config.yaml
image_size: 48
residual_init: "none"
muon_scale: "match_rms_adamw"
nesterov: false
final_lr_fraction: 0
weight_decay: 0.1
adamw_weight_decay_other_params: 0.01
Rows from block 8, named by matrix and row number. Each number is 200 + 40 x the weight over its row's rms, rounded and kept within 0 to 999. All counts start at 0. After the name is the row's rms in percent of the matrix's.
# convs0: reduce pointwise conv (model.blocks.8.convs.0.weight, 192x768x1x1), inputs 0-76
convs0.103,102,129,193,236,170,176,252,208,230,160,185,145,289,209,141,213,169,179,190,207,237,191,167,194,109,221,95,225,170,172,197,180,198,209,154,138,168,228,237,200,180,199,231,238,171,250,177,256,192,183,207,229,210,153,128,159,237,161,195,205,152,198,168,221,140,156,210,190,194,213,175,237,214,236,203,200,210,189
convs0.104,100,179,145,116,312,209,227,249,178,253,164,193,272,233,213,287,172,176,192,258,214,175,248,186,196,185,180,185,189,210,139,213,250,228,214,203,221,220,145,181,135,179,203,155,199,213,183,188,171,225,179,200,170,174,141,236,305,202,179,233,156,206,215,220,210,140,210,293,236,180,159,272,157,241,210,178,127,243
convs0.105,103,216,213,139,229,164,180,229,230,274,171,207,247,238,216,168,233,253,229,243,241,161,210,91,268,154,213,240,159,201,159,197,170,199,181,140,193,206,258,158,254,178,210,139,195,150,212,186,172,238,198,186,216,262,185,217,241,224,209,143,239,285,212,213,233,158,199,179,218,171,187,219,180,318,225,200,292,198
convs0.106,099,186,238,204,206,188,120,188,230,229,152,222,158,191,246,184,143,193,154,177,180,185,179,192,202,308,184,164,178,183,262,193,198,235,257,154,210,233,167,120,200,188,269,230,169,158,140,128,180,257,158,211,222,216,181,171,190,139,181,207,189,195,182,195,195,214,213,197,214,207,91,240,231,216,109,210,149,163
convs0.107,098,184,161,249,234,283,199,173,206,207,207,237,238,187,204,205,195,229,207,162,238,218,184,184,219,216,176,227,179,169,157,255,229,156,234,224,203,215,244,200,133,262,252,227,176,215,200,224,216,175,332,177,198,190,197,222,296,187,202,164,173,214,194,138,160,171,179,202,221,140,187,178,236,193,116,106,251,217
convs0.108,100,249,210,198,207,208,208,201,162,258,174,150,171,148,263,237,173,202,149,221,187,158,183,240,237,183,150,182,183,248,147,224,226,198,213,219,289,189,192,260,162,198,222,287,232,194,210,174,208,144,118,208,301,175,133,173,257,126,213,122,207,231,198,145,270,179,213,200,222,197,321,128,138,195,198,211,178,175
convs0.109,099,210,206,160,201,129,181,240,206,140,161,331,248,179,170,224,185,179,155,276,207,219,187,171,128,174,181,190,175,228,230,184,204,149,194,183,266,139,208,196,170,242,183,175,214,201,208,171,178,196,158,153,196,257,139,211,226,156,261,181,226,311,153,142,225,210,193,263,250,163,151,200,206,201,184,180,116,206
convs0.110,095,185,194,203,179,256,191,210,199,194,173,150,275,214,217,276,214,183,175,250,210,180,186,194,145,188,180,216,198,115,279,188,314,238,255,212,199,67,211,201,182,206,304,182,206,195,245,189,135,211,205,250,151,186,150,220,194,223,230,195,154,202,285,210,204,245,143,272,166,210,149,218,185,218,183,8,202,255
convs0.111,098,220,187,178,249,155,178,223,235,188,209,134,220,141,163,155,218,157,188,214,231,197,225,187,173,125,233,186,208,196,206,180,261,160,215,184,191,217,174,240,195,164,194,221,204,208,197,173,180,153,147,180,231,192,178,226,175,218,194,194,186,233,246,195,221,181,166,171,221,245,194,196,231,145,183,368,181,178
convs0.112,101,152,205,215,223,204,236,174,146,205,202,179,255,186,187,260,203,188,234,194,206,214,235,192,138,156,185,233,212,166,152,202,206,198,220,155,221,170,198,242,189,186,129,206,177,220,180,162,176,243,201,142,218,221,185,200,233,178,200,176,187,195,246,208,119,218,240,278,225,205,187,253,137,182,253,194,231,282
convs0.113,100,182,193,295,209,178,256,186,234,203,196,142,165,186,164,155,193,280,216,224,210,159,203,193,254,172,234,169,164,211,235,189,197,189,313,169,265,186,224,188,129,173,186,233,231,211,248,176,158,195,256,207,172,226,208,169,184,164,144,209,164,153,193,223,197,226,252,159,180,237,148,209,210,153,119,198,223,139
convs0.114,099,306,160,187,234,162,122,197,181,226,213,168,178,157,220,205,163,188,216,233,279,202,152,187,168,202,157,161,225,161,205,164,125,178,177,231,131,181,202,198,188,154,223,250,147,244,186,160,213,200,201,146,138,257,257,201,173,267,203,211,174,186,196,177,174,153,231,200,163,151,209,217,168,170,219,336,187,202
convs0.115,100,157,206,188,169,180,175,181,161,178,135,179,228,255,195,207,241,242,193,180,213,236,162,184,208,218,176,176,218,226,217,238,197,174,210,206,194,128,154,227,179,192,207,227,187,213,144,204,187,219,271,251,249,178,161,179,212,217,216,287,234,215,175,239,144,162,262,162,251,203,206,197,190,264,221,224,197,190
convs0.116,100,218,165,169,250,184,222,173,210,236,247,187,171,189,216,170,216,91,178,223,178,190,230,230,169,230,200,172,153,163,276,211,241,187,214,239,157,213,219,234,184,200,211,196,260,185,146,173,194,182,281,220,179,193,298,164,236,217,228,172,232,232,195,240,215,230,152,164,106,198,139,161,206,160,170,261,216,149
convs0.117,099,135,181,175,235,180,186,213,222,248,153,126,200,205,205,226,156,173,132,214,212,192,158,154,199,199,211,246,175,191,227,224,169,202,237,227,159,166,127,150,164,183,162,177,196,200,162,219,206,199,200,194,174,140,195,149,264,242,193,119,211,155,214,213,205,258,205,163,175,206,264,237,202,162,200,179,243,175
convs0.118,098,248,226,185,145,130,268,159,113,177,191,175,203,144,250,171,187,259,211,231,197,184,205,150,143,182,168,223,270,259,239,231,289,195,229,242,242,213,238,238,254,185,157,155,212,165,163,253,242,266,268,266,172,153,145,210,228,164,237,174,207,242,174,189,181,182,182,155,260,263,236,200,189,204,196,204,190,190
convs0.119,096,202,223,264,165,198,134,272,158,172,261,241,150,205,238,207,169,170,200,303,145,180,272,182,162,215,146,264,250,249,230,180,215,173,159,163,221,192,252,140,230,184,147,184,202,182,220,179,147,175,264,190,165,123,162,193,180,183,236,237,197,201,201,224,213,210,207,232,227,181,194,239,198,178,179,134,200,214
convs0.120,101,205,192,189,186,167,119,214,175,293,232,250,211,189,214,252,164,225,245,189,189,217,247,321,202,206,199,226,192,228,210,189,244,228,235,150,259,161,221,260,255,191,261,233,180,209,215,215,237,241,237,201,238,213,134,148,205,186,178,176,160,180,178,192,277,203,270,194,129,208,215,150,158,196,223,148,272,191
convs0.121,100,233,175,189,222,197,214,219,196,237,200,206,198,229,272,205,222,168,141,176,294,219,196,177,257,168,265,137,157,246,169,181,251,230,162,178,184,124,227,209,187,160,230,177,196,153,168,232,193,174,188,216,225,232,166,158,272,219,157,145,266,230,239,218,124,153,146,187,301,170,231,254,197,152,253,154,153,221
convs0.122,101,204,142,208,213,206,127,157,210,164,144,209,215,199,261,214,218,255,164,271,188,179,294,145,170,221,147,240,190,168,137,179,113,142,231,168,91,202,232,237,204,308,117,234,205,215,180,250,188,175,327,225,155,245,222,163,116,166,178,201,205,232,195,265,177,190,262,186,228,189,201,214,163,228,243,146,188,240
convs0.123,099,163,178,237,232,221,208,157,223,161,142,216,128,186,241,218,205,206,217,252,223,105,222,193,229,205,235,257,210,195,148,233,175,150,227,240,243,233,155,252,178,165,119,186,196,184,246,181,172,183,224,220,190,210,184,163,155,175,198,132,252,175,140,228,214,291,266,109,190,164,214,230,221,177,107,169,235,226
convs0.124,101,233,230,191,116,135,200,116,146,127,153,224,193,194,230,208,220,178,258,303,197,256,232,184,241,197,229,214,231,183,284,148,179,167,196,211,174,230,207,152,192,218,179,201,161,213,277,166,251,136,254,175,201,193,168,244,209,149,155,233,201,174,149,211,234,221,145,210,246,259,287,225,213,206,198,208,254,210
convs0.125,102,232,195,216,202,288,220,172,166,217,218,142,209,192,271,179,172,213,257,177,277,130,238,189,179,165,193,186,144,201,218,192,174,110,212,197,218,289,222,181,188,295,264,224,165,222,215,194,190,189,179,231,225,220,152,180,124,213,95,120,166,226,268,186,175,167,250,188,146,187,189,188,187,188,227,203,212,189
convs0.126,100,166,174,229,242,169,223,187,158,167,211,139,133,186,170,209,235,169,112,169,121,172,197,184,197,143,189,180,193,228,183,198,143,157,146,148,168,275,185,292,124,151,200,193,235,258,255,153,268,253,261,124,205,194,190,193,141,267,204,182,221,156,266,171,193,159,216,186,183,233,197,200,172,219,230,181,226,165
convs0.127,098,193,173,184,210,150,249,200,226,160,214,169,198,187,249,218,169,185,239,153,169,244,210,250,166,183,259,196,197,181,207,191,163,185,204,186,181,246,231,203,218,152,119,188,176,214,191,194,169,186,151,171,182,151,256,198,189,233,162,216,192,220,204,218,215,177,197,189,174,176,185,134,185,257,165,221,100,189
convs0.128,101,146,184,238,190,217,177,221,170,200,165,160,220,183,255,207,223,150,198,174,150,192,259,253,180,172,265,164,137,168,193,109,211,195,296,221,206,151,220,161,255,159,260,213,203,266,225,204,260,161,176,162,149,216,162,188,168,192,222,168,193,225,195,165,157,253,176,185,173,223,246,160,154,218,203,233,201,120
convs0.129,100,237,199,259,183,202,159,238,172,239,146,135,201,230,162,209,253,169,241,273,213,202,220,318,200,231,223,222,185,230,195,199,248,230,205,161,176,210,270,186,194,187,194,231,217,227,173,196,208,179,277,206,198,204,226,93,238,173,277,211,164,192,188,156,219,160,191,259,183,179,183,245,148,210,224,256,175,192
convs0.130,101,218,191,199,274,100,190,195,287,256,151,236,152,221,171,252,220,162,156,152,235,135,187,323,225,184,239,177,171,252,228,282,141,200,209,150,185,195,152,166,201,144,187,215,219,172,238,234,270,143,143,166,218,225,152,226,203,214,281,153,155,240,207,188,153,230,216,161,184,174,230,179,228,170,178,171,206,219
convs0.131,100,191,192,330,207,199,208,167,237,303,169,312,145,181,237,203,179,140,233,257,178,259,257,151,215,234,181,194,159,188,207,130,191,186,221,179,236,200,196,170,158,204,184,226,177,263,192,252,237,155,219,176,150,241,203,126,172,173,225,198,211,139,137,190,200,152,173,166,193,207,151,138,204,188,167,142,223,275
convs0.132,101,222,146,211,143,158,228,170,183,271,172,186,193,188,199,171,181,192,203,229,226,128,263,212,222,269,306,158,245,176,218,191,218,162,240,189,205,201,212,145,171,247,184,120,193,249,273,265,262,222,218,97,219,224,250,171,173,174,229,296,155,172,228,181,221,146,247,225,158,205,188,187,205,192,201,182,170,191
convs0.133,097,226,203,190,147,204,175,191,264,187,210,214,202,224,231,244,183,221,261,133,178,190,237,113,174,219,160,253,164,164,181,166,245,152,156,182,257,227,158,248,212,164,166,156,234,187,160,251,144,148,173,143,180,194,189,168,188,179,199,256,180,217,185,260,203,196,223,105,237,185,152,149,216,187,214,187,154,141
convs0.134,100,211,268,162,274,237,233,204,211,125,180,132,238,153,263,188,139,229,149,210,171,203,196,178,195,193,219,305,180,223,170,189,259,202,171,228,259,205,118,184,108,166,232,138,273,194,173,185,194,238,230,163,103,241,235,245,213,196,177,173,185,164,193,340,136,233,201,146,143,170,133,229,184,188,268,159,178,209
convs0.135,102,155,162,190,158,166,205,188,197,185,227,207,169,179,199,286,96,138,193,205,277,156,235,228,230,199,289,207,211,217,274,223,205,227,231,170,265,220,201,186,239,256,228,138,193,234,185,216,259,213,218,171,207,203,158,244,278,145,255,165,230,236,236,152,242,117,239,222,232,221,207,256,145,232,187,164,125,204
convs0.136,102,186,238,186,208,211,265,277,211,229,202,137,234,186,253,185,246,290,127,197,175,234,233,244,156,276,243,131,185,178,184,195,145,148,183,219,224,166,147,200,222,159,240,163,224,136,174,205,190,197,138,168,196,231,221,164,182,132,182,107,197,232,228,274,250,127,242,174,204,156,223,144,225,163,207,129,152,194
convs0.137,098,291,243,210,229,173,198,208,142,221,169,212,245,207,188,112,165,210,219,197,211,242,183,280,179,276,241,221,210,239,124,239,110,262,145,178,220,200,146,233,240,231,178,190,149,181,201,191,163,125,311,185,165,239,195,140,254,269,249,264,253,183,220,208,172,132,200,197,155,294,216,124,194,221,268,370,252,179
convs0.138,099,184,188,188,196,195,184,171,250,185,181,311,242,235,174,158,195,180,227,173,199,165,225,136,152,189,229,239,108,209,156,175,236,212,115,151,186,172,217,216,186,304,183,147,249,144,206,130,155,159,164,162,199,208,109,150,220,128,188,211,263,190,181,180,202,141,282,166,230,188,223,231,178,191,249,166,186,172
convs0.139,101,312,206,193,165,201,204,243,176,199,238,176,228,227,217,254,193,265,262,148,193,210,192,254,229,172,187,171,180,201,235,200,254,168,150,152,128,161,170,237,286,150,192,222,226,156,225,222,258,141,143,176,190,239,243,288,127,235,223,212,200,247,228,181,221,178,151,152,254,187,214,192,286,196,160,265,229,169
convs0.140,101,182,168,175,179,231,106,288,234,156,148,164,204,153,260,187,157,163,214,192,218,252,193,200,208,273,163,141,159,281,206,313,169,209,131,187,169,157,143,249,216,244,142,222,150,206,242,210,255,109,174,130,200,235,167,205,225,180,162,258,232,134,217,111,193,232,220,268,180,222,188,312,292,192,217,200,259,206
convs0.141,095,203,227,152,236,179,199,221,224,138,230,183,160,149,139,155,247,212,262,191,200,212,223,182,208,203,231,187,142,168,158,182,171,221,208,95,170,194,214,212,276,189,205,234,205,168,171,134,257,181,246,207,165,244,168,191,204,231,203,241,137,170,164,190,135,173,189,206,215,149,180,186,171,243,255,84,240,233
convs0.142,101,206,243,180,200,182,200,186,168,234,217,215,277,156,211,215,169,122,190,153,198,227,223,262,214,285,271,187,216,204,138,226,266,189,147,272,171,106,200,309,187,207,160,200,148,146,189,216,160,163,168,163,150,195,153,110,181,211,167,225,167,133,183,204,179,192,152,220,227,251,116,225,220,235,175,188,186,135
convs0.143,102,168,156,257,198,180,210,235,198,160,258,152,157,171,247,214,176,170,140,204,189,158,219,239,225,141,278,287,191,235,236,183,149,162,228,218,211,187,169,211,295,168,220,196,160,195,152,132,181,182,151,143,302,227,156,337,232,154,182,223,175,191,197,173,200,153,157,145,281,211,335,289,145,244,240,162,223,171
convs0.144,102,130,261,275,174,208,250,213,233,199,171,292,233,248,241,282,257,228,198,141,183,185,178,179,157,95,114,219,199,117,170,242,105,162,224,189,115,182,243,215,238,169,204,168,145,230,219,234,216,187,201,256,160,220,219,169,151,182,148,218,198,250,215,197,201,246,180,98,311,253,129,285,211,205,174,176,144,246
convs0.145,099,201,204,154,138,209,191,113,220,152,152,149,201,207,212,188,202,194,218,225,190,251,163,244,219,218,195,180,254,186,144,223,216,129,153,125,189,225,237,281,286,192,174,201,253,185,179,234,200,202,211,210,265,221,168,171,217,204,145,176,226,277,195,194,196,162,160,166,182,215,160,187,188,250,159,297,208,213
convs0.146,098,203,203,215,161,194,211,145,313,151,163,194,201,245,232,193,248,222,138,197,160,176,190,235,184,209,148,185,184,249,297,146,227,242,215,153,248,146,210,205,218,149,328,235,211,190,183,205,154,139,169,182,160,234,265,184,268,171,144,203,177,221,181,177,183,179,200,195,136,212,105,158,174,264,194,140,167,157
convs0.147,100,235,145,211,177,220,171,204,209,212,205,211,196,166,220,133,216,223,168,167,172,199,292,275,174,309,154,196,151,180,175,215,152,197,206,223,197,141,231,177,144,239,172,148,142,174,117,192,168,234,207,255,230,151,121,182,160,141,212,264,211,171,127,214,176,197,247,144,195,199,216,159,153,225,197,180,120,260
convs0.148,097,185,216,247,164,310,244,195,183,114,225,204,182,192,246,188,287,168,104,208,246,224,172,197,135,156,222,210,224,164,136,200,235,183,240,263,175,167,189,217,125,247,250,226,210,140,218,123,242,161,268,177,179,305,168,171,189,201,177,161,120,245,212,137,182,199,204,205,130,164,213,104,185,248,174,159,204,139
convs0.149,101,157,197,163,304,184,206,157,196,160,201,227,151,209,230,234,171,183,163,191,195,221,192,196,166,238,162,116,152,211,204,189,161,179,233,167,187,141,214,202,117,157,188,233,148,191,219,271,176,94,244,149,173,138,280,199,243,207,189,212,208,166,236,162,218,257,205,158,165,306,213,150,232,172,198,197,182,155
convs0.150,104,234,198,201,234,221,171,170,242,215,220,212,134,232,164,235,196,188,202,216,179,239,237,233,164,219,150,178,183,177,243,199,196,202,206,213,289,284,238,226,181,210,178,231,93,94,179,158,200,133,158,248,171,115,167,188,190,243,211,214,209,186,305,141,219,261,256,197,167,200,206,148,261,250,187,212,245,188
convs0.151,099,189,173,208,82,192,263,177,169,185,184,206,221,221,155,191,144,233,250,245,175,190,218,192,265,199,186,138,231,216,173,216,201,224,190,237,179,213,232,214,226,246,233,218,267,176,230,159,185,228,182,185,193,203,230,221,243,124,136,210,232,187,177,174,200,216,145,175,212,183,252,172,184,233,169,300,143,232
convs0.152,101,175,215,225,226,176,181,190,276,108,126,176,223,112,234,306,258,180,168,294,171,172,253,220,141,254,120,117,243,212,187,155,142,227,103,175,250,168,171,218,218,181,201,194,197,187,160,224,169,197,165,226,181,200,206,171,172,183,241,142,139,214,124,201,270,191,205,236,222,194,217,236,162,198,186,179,163,171
convs0.153,101,249,270,209,146,134,154,197,171,252,224,185,175,205,209,209,195,198,222,191,159,183,181,185,176,132,199,218,241,147,256,177,221,182,155,274,201,185,196,172,287,141,202,184,221,183,231,239,269,145,228,183,190,238,139,189,137,173,269,194,257,248,122,183,197,229,193,201,176,249,248,163,170,174,247,131,195,178
convs0.154,100,197,128,200,246,154,185,192,225,252,224,212,221,206,185,155,97,209,210,173,202,182,226,164,159,237,85,174,176,217,208,171,250,315,160,264,189,258,280,229,166,184,195,194,221,200,237,219,137,218,211,101,84,157,191,261,181,159,165,271,212,220,188,197,280,244,176,144,193,183,189,216,221,155,156,159,154,147
convs0.155,100,172,250,221,229,194,155,171,252,194,199,236,245,243,233,174,190,101,178,150,211,178,182,167,218,220,226,204,146,155,222,215,253,130,250,154,213,239,198,232,125,172,268,119,198,152,225,270,229,221,241,232,166,202,193,189,218,192,176,171,152,204,177,267,203,252,173,177,232,153,171,239,254,201,191,211,166,193
convs0.156,099,261,175,168,183,210,190,158,225,221,222,204,207,159,194,210,207,159,165,236,328,150,209,211,252,236,198,238,139,234,280,158,202,196,229,234,187,187,234,149,182,236,179,205,168,164,195,129,213,263,202,191,207,210,143,239,226,213,183,197,212,258,223,203,173,208,214,234,240,244,208,177,177,235,155,288,167,245
convs0.157,099,283,275,207,189,202,143,262,237,191,212,188,236,201,160,215,279,202,179,150,177,197,229,267,198,240,195,206,246,202,173,234,255,160,183,203,248,190,169,229,167,200,175,252,176,212,259,165,182,186,224,171,159,191,146,181,207,200,187,269,188,199,219,213,134,168,174,165,194,277,217,170,221,226,228,189,274,149
convs0.158,100,183,152,200,183,166,248,253,276,144,172,194,219,232,203,147,157,248,243,200,234,223,170,234,254,232,179,196,231,149,133,118,195,189,296,178,286,161,145,196,187,190,146,211,275,185,195,201,232,215,139,159,158,185,166,142,239,146,127,208,188,176,231,161,230,177,182,220,272,225,216,231,282,177,271,158,286,183
convs0.159,097,239,281,201,199,167,228,206,154,204,262,166,194,166,217,161,212,214,264,222,188,133,172,277,187,169,199,182,190,181,214,226,95,176,200,191,133,121,146,200,212,147,140,273,186,208,163,176,193,191,161,125,170,222,154,269,192,212,298,220,247,182,199,195,199,212,174,244,193,205,298,217,165,210,122,280,132,175
convs0.160,099,270,187,192,171,217,169,181,209,214,219,208,187,166,271,230,126,133,151,254,186,196,257,161,222,185,162,260,165,162,195,210,228,236,259,191,240,160,192,193,131,117,276,220,173,212,210,225,170,212,250,188,279,166,186,210,203,231,193,162,135,312,139,206,176,241,210,215,168,274,179,139,178,161,211,191,257,147
convs0.161,100,197,184,241,206,185,201,184,225,210,170,217,205,209,260,195,135,234,228,160,202,257,218,175,163,112,191,157,178,192,132,139,166,227,168,221,159,182,198,218,220,175,152,240,193,166,212,180,225,186,162,229,159,200,225,148,146,254,164,227,214,226,214,229,223,171,208,217,186,185,220,230,200,186,123,182,157,154
convs0.162,098,168,186,179,267,155,191,198,194,199,215,222,211,168,245,216,162,200,187,231,219,256,147,168,203,207,165,160,233,192,164,176,196,159,227,222,207,247,153,178,150,152,225,191,220,249,233,175,181,287,172,187,191,152,130,212,159,200,145,132,196,168,258,232,217,162,276,224,257,221,185,265,158,187,254,249,177,195
convs0.163,100,205,229,168,219,191,293,212,146,180,179,185,215,190,171,175,154,236,207,213,220,232,211,215,260,195,112,186,223,169,212,167,260,129,228,149,206,147,209,250,202,202,156,178,140,236,242,282,178,166,204,148,159,237,192,168,235,145,157,212,177,213,263,169,237,215,147,134,222,176,267,178,157,152,146,257,200,204
convs0.164,101,170,193,193,139,234,166,241,197,177,263,206,249,220,220,203,190,198,191,197,262,140,227,169,151,244,132,199,123,155,244,210,232,211,155,252,176,186,263,266,254,226,252,216,157,151,265,212,258,161,154,174,303,168,162,286,208,151,203,249,219,160,177,204,286,227,203,236,251,145,153,155,235,226,229,183,146,207
convs0.165,098,183,216,182,171,267,264,115,224,208,236,195,151,210,210,229,227,175,170,212,118,137,274,199,213,201,170,155,196,196,147,179,229,222,326,222,152,147,182,189,200,190,175,164,171,149,252,187,213,169,165,220,242,201,176,199,165,137,212,197,132,200,196,135,184,212,198,229,178,210,215,222,151,224,173,131,113,195
convs0.166,103,179,204,151,145,193,154,169,180,216,177,211,207,184,210,181,284,196,248,179,230,243,218,232,173,213,202,207,171,193,155,268,285,233,209,303,198,122,212,124,208,217,223,238,277,295,199,180,182,189,266,239,213,146,178,194,228,150,183,167,165,182,244,230,190,187,221,262,198,228,237,226,194,245,265,185,172,166
convs0.167,102,177,198,187,239,226,184,252,221,236,219,251,167,184,253,160,174,146,181,131,199,210,221,177,204,260,227,178,228,206,195,210,181,308,189,244,165,209,133,173,199,258,152,158,192,149,175,270,170,125,136,131,135,157,230,132,154,220,219,217,151,218,186,144,240,131,216,209,168,178,261,219,174,222,183,237,170,178
convs0.168,100,206,221,226,227,238,165,221,200,189,151,229,167,213,176,130,180,244,138,198,180,195,189,202,292,231,168,129,143,143,180,198,180,220,246,243,232,186,214,241,188,125,145,163,155,181,221,211,151,235,254,212,258,218,205,162,214,188,189,108,168,219,254,192,199,269,195,229,197,212,221,188,202,167,200,212,248,200
convs0.169,103,186,189,208,194,231,156,222,173,186,206,255,174,189,194,252,140,201,127,161,298,186,201,195,244,177,203,133,200,166,146,214,147,185,138,181,177,199,159,162,88,184,241,179,188,252,150,197,212,147,197,201,201,198,237,218,234,294,135,206,228,200,243,177,210,189,158,271,202,257,207,218,193,201,177,136,190,198
convs0.170,099,225,198,202,241,266,264,142,186,263,174,134,237,203,141,191,201,208,200,237,208,187,278,121,211,141,193,172,163,246,256,211,255,146,192,144,179,168,181,209,162,231,199,202,195,219,186,151,150,176,166,166,167,207,164,243,240,194,164,222,177,195,208,157,148,233,132,219,194,112,216,243,221,207,180,189,148,225
convs0.171,101,220,168,225,197,236,189,134,245,258,193,221,126,198,167,150,216,179,227,227,195,322,189,213,162,165,182,170,178,206,222,197,140,184,224,202,159,212,236,118,179,220,249,226,154,191,168,219,209,109,207,199,192,141,268,272,202,194,144,224,214,188,194,205,89,224,245,244,199,155,210,209,140,180,238,204,138,175
convs0.172,097,312,166,183,202,176,135,134,266,185,216,231,215,203,251,268,166,269,184,277,255,173,201,177,188,199,140,217,153,176,199,198,131,183,217,115,272,192,185,249,229,224,201,238,150,133,201,268,164,178,179,220,150,178,149,200,279,265,184,209,141,192,220,205,213,184,241,187,242,209,108,171,98,216,190,234,154,255
convs0.173,101,172,185,229,165,192,161,124,214,186,192,258,158,189,196,222,164,187,197,230,186,162,193,178,232,127,156,151,93,167,204,184,194,165,144,138,244,187,207,169,224,250,205,211,198,231,183,187,180,212,149,172,155,205,189,252,264,154,207,173,177,171,187,214,204,171,208,175,190,207,192,259,182,227,182,354,174,174
convs0.174,098,168,187,311,139,201,173,188,146,244,225,342,121,235,212,217,186,224,122,215,124,155,216,181,169,151,181,141,291,209,210,134,157,266,111,228,194,213,169,186,252,155,141,205,209,207,231,152,119,175,286,202,197,178,240,180,135,169,229,206,229,261,198,189,212,252,204,211,287,221,132,261,172,218,272,204,214,163
convs0.175,104,199,287,205,216,235,193,227,195,168,166,205,225,286,194,181,269,245,184,161,230,181,211,212,175,227,180,171,150,269,182,165,291,206,226,169,235,183,121,207,173,229,177,185,213,220,190,165,168,205,166,208,185,162,281,243,200,223,158,211,192,230,145,102,200,181,183,230,226,192,279,219,151,300,220,213,249,237
convs0.176,098,236,215,224,229,194,213,176,234,276,173,211,130,98,128,234,238,120,305,166,254,170,210,162,205,208,157,191,183,179,135,131,228,273,213,187,165,167,201,194,141,241,190,150,255,210,158,127,208,201,220,233,254,171,213,155,253,214,173,152,184,180,181,199,256,156,154,155,188,201,232,191,182,169,184,62,212,184
convs0.177,097,169,156,205,113,160,276,174,143,207,247,127,267,203,170,258,184,207,193,239,221,210,146,253,165,183,256,232,135,204,216,170,199,199,180,184,286,209,278,187,175,207,176,189,209,161,180,255,162,164,215,241,257,306,156,296,237,196,277,171,196,226,264,276,175,220,199,284,207,201,108,162,176,169,201,197,158,230
convs0.178,099,199,161,248,207,307,263,164,171,197,183,215,126,226,230,170,260,150,196,144,201,195,246,188,188,246,207,166,176,144,197,191,216,187,226,224,149,215,138,229,202,211,144,142,287,199,200,212,224,203,170,192,225,159,152,187,162,185,162,206,225,252,225,114,278,197,172,181,292,246,142,209,205,144,211,113,258,260
convs0.179,099,164,208,207,191,208,200,211,115,166,163,170,187,156,248,136,181,155,209,178,310,211,250,219,221,209,153,272,241,168,264,155,136,233,154,230,176,181,190,145,251,188,241,178,229,154,171,265,232,210,268,177,223,214,234,195,168,277,160,259,153,268,171,182,214,210,201,136,229,213,194,102,146,205,155,245,213,248
convs0.180,101,165,203,195,195,217,256,154,262,205,261,211,178,250,240,205,213,215,210,191,232,152,197,145,254,126,232,188,203,142,248,168,170,162,217,124,278,260,231,225,124,226,101,212,126,184,219,225,179,181,257,157,190,260,209,213,147,119,200,295,195,194,284,175,223,214,243,212,225,176,121,250,312,180,195,164,278,185
convs0.181,104,169,220,181,169,234,220,188,213,211,193,121,171,146,166,138,199,176,190,163,152,177,146,178,143,168,266,178,171,237,212,168,215,230,143,190,169,151,224,92,171,228,222,204,198,151,191,187,147,248,160,172,273,282,163,245,165,207,205,153,196,188,244,154,156,231,217,221,195,139,210,110,255,215,261,245,163,201
convs0.182,099,224,145,294,186,206,193,170,270,170,252,164,257,251,192,317,151,162,159,259,322,236,178,214,234,154,220,150,178,146,240,225,193,204,188,273,288,237,134,168,134,232,208,150,139,184,197,214,183,153,85,151,214,160,194,157,175,218,157,172,148,236,197,245,207,169,115,175,233,239,213,157,209,151,171,177,180,212
convs0.183,100,218,168,170,208,244,255,203,196,196,249,198,188,182,212,119,231,187,117,243,241,199,220,167,279,181,214,218,264,167,145,172,183,136,240,221,180,216,193,246,141,203,295,200,151,189,189,193,176,154,154,257,194,136,241,181,246,155,296,207,198,225,150,241,172,160,146,265,248,199,218,121,163,267,236,149,171,175
convs0.184,103,203,241,159,193,222,176,188,224,196,314,226,199,235,254,194,153,187,224,134,225,148,183,262,210,282,226,212,160,208,139,186,263,214,202,215,200,181,300,249,238,179,249,208,158,228,174,193,187,207,174,177,190,157,239,205,131,227,165,223,218,180,298,174,241,173,202,189,199,202,177,167,182,246,108,178,212,231
convs0.185,104,204,200,223,250,246,244,174,254,219,229,181,205,244,220,307,195,168,126,231,196,207,153,160,176,213,216,162,160,211,137,257,166,233,171,214,206,252,187,212,211,213,171,221,183,163,179,273,244,225,158,222,209,264,234,182,181,232,204,171,249,222,219,202,229,322,210,261,182,221,219,120,237,252,209,199,149,202
convs0.186,097,144,214,175,165,195,157,169,179,183,233,216,205,207,166,193,144,249,163,199,205,216,263,263,160,193,225,172,229,185,211,277,216,233,255,262,167,128,156,196,217,181,247,213,229,177,212,252,206,192,152,200,153,253,163,169,206,173,267,148,213,222,164,215,122,182,204,205,278,156,216,165,182,257,199,213,199,231
convs0.187,099,207,198,214,160,96,160,167,189,219,184,191,184,236,136,205,222,255,146,201,108,141,174,251,196,191,202,170,197,211,245,212,178,189,240,186,169,237,160,268,235,220,177,184,147,212,158,187,196,224,139,165,211,173,199,221,178,247,258,202,152,175,196,151,209,206,225,170,290,167,239,180,107,221,162,270,232,257
convs0.188,103,272,189,272,207,199,130,248,258,234,190,219,143,227,212,175,185,189,293,258,207,132,173,158,224,178,172,169,158,197,193,181,225,210,241,167,205,188,284,252,174,256,131,193,179,128,208,241,201,219,239,172,196,126,193,205,188,198,109,250,186,170,207,118,258,172,207,183,189,207,177,222,170,153,185,185,188,202
convs0.189,102,195,206,226,177,157,193,240,209,209,216,235,236,205,142,148,199,197,215,152,134,169,123,242,148,202,247,188,220,155,204,178,196,264,196,202,205,208,179,188,128,191,172,151,187,197,176,195,148,176,169,213,179,191,201,140,198,237,134,227,184,193,190,157,119,186,224,148,177,146,252,210,198,285,190,194,140,224
convs0.190,098,167,228,153,264,132,218,258,227,203,219,267,216,188,179,91,221,225,254,157,272,144,152,171,179,175,216,177,213,185,153,247,155,149,214,223,184,186,219,138,234,229,182,154,192,205,235,191,209,264,222,228,169,208,212,138,214,149,220,206,158,241,141,167,232,226,215,208,227,246,216,191,224,245,178,207,190,181
convs0.191,101,199,220,192,176,155,260,156,182,191,214,134,189,198,238,173,209,173,170,178,174,259,161,167,173,194,203,181,189,171,256,136,228,231,146,178,252,218,117,185,206,202,196,133,246,197,185,223,102,169,165,207,187,227,156,206,206,220,149,151,244,157,141,175,244,226,172,206,186,170,231,148,202,233,155,194,247,157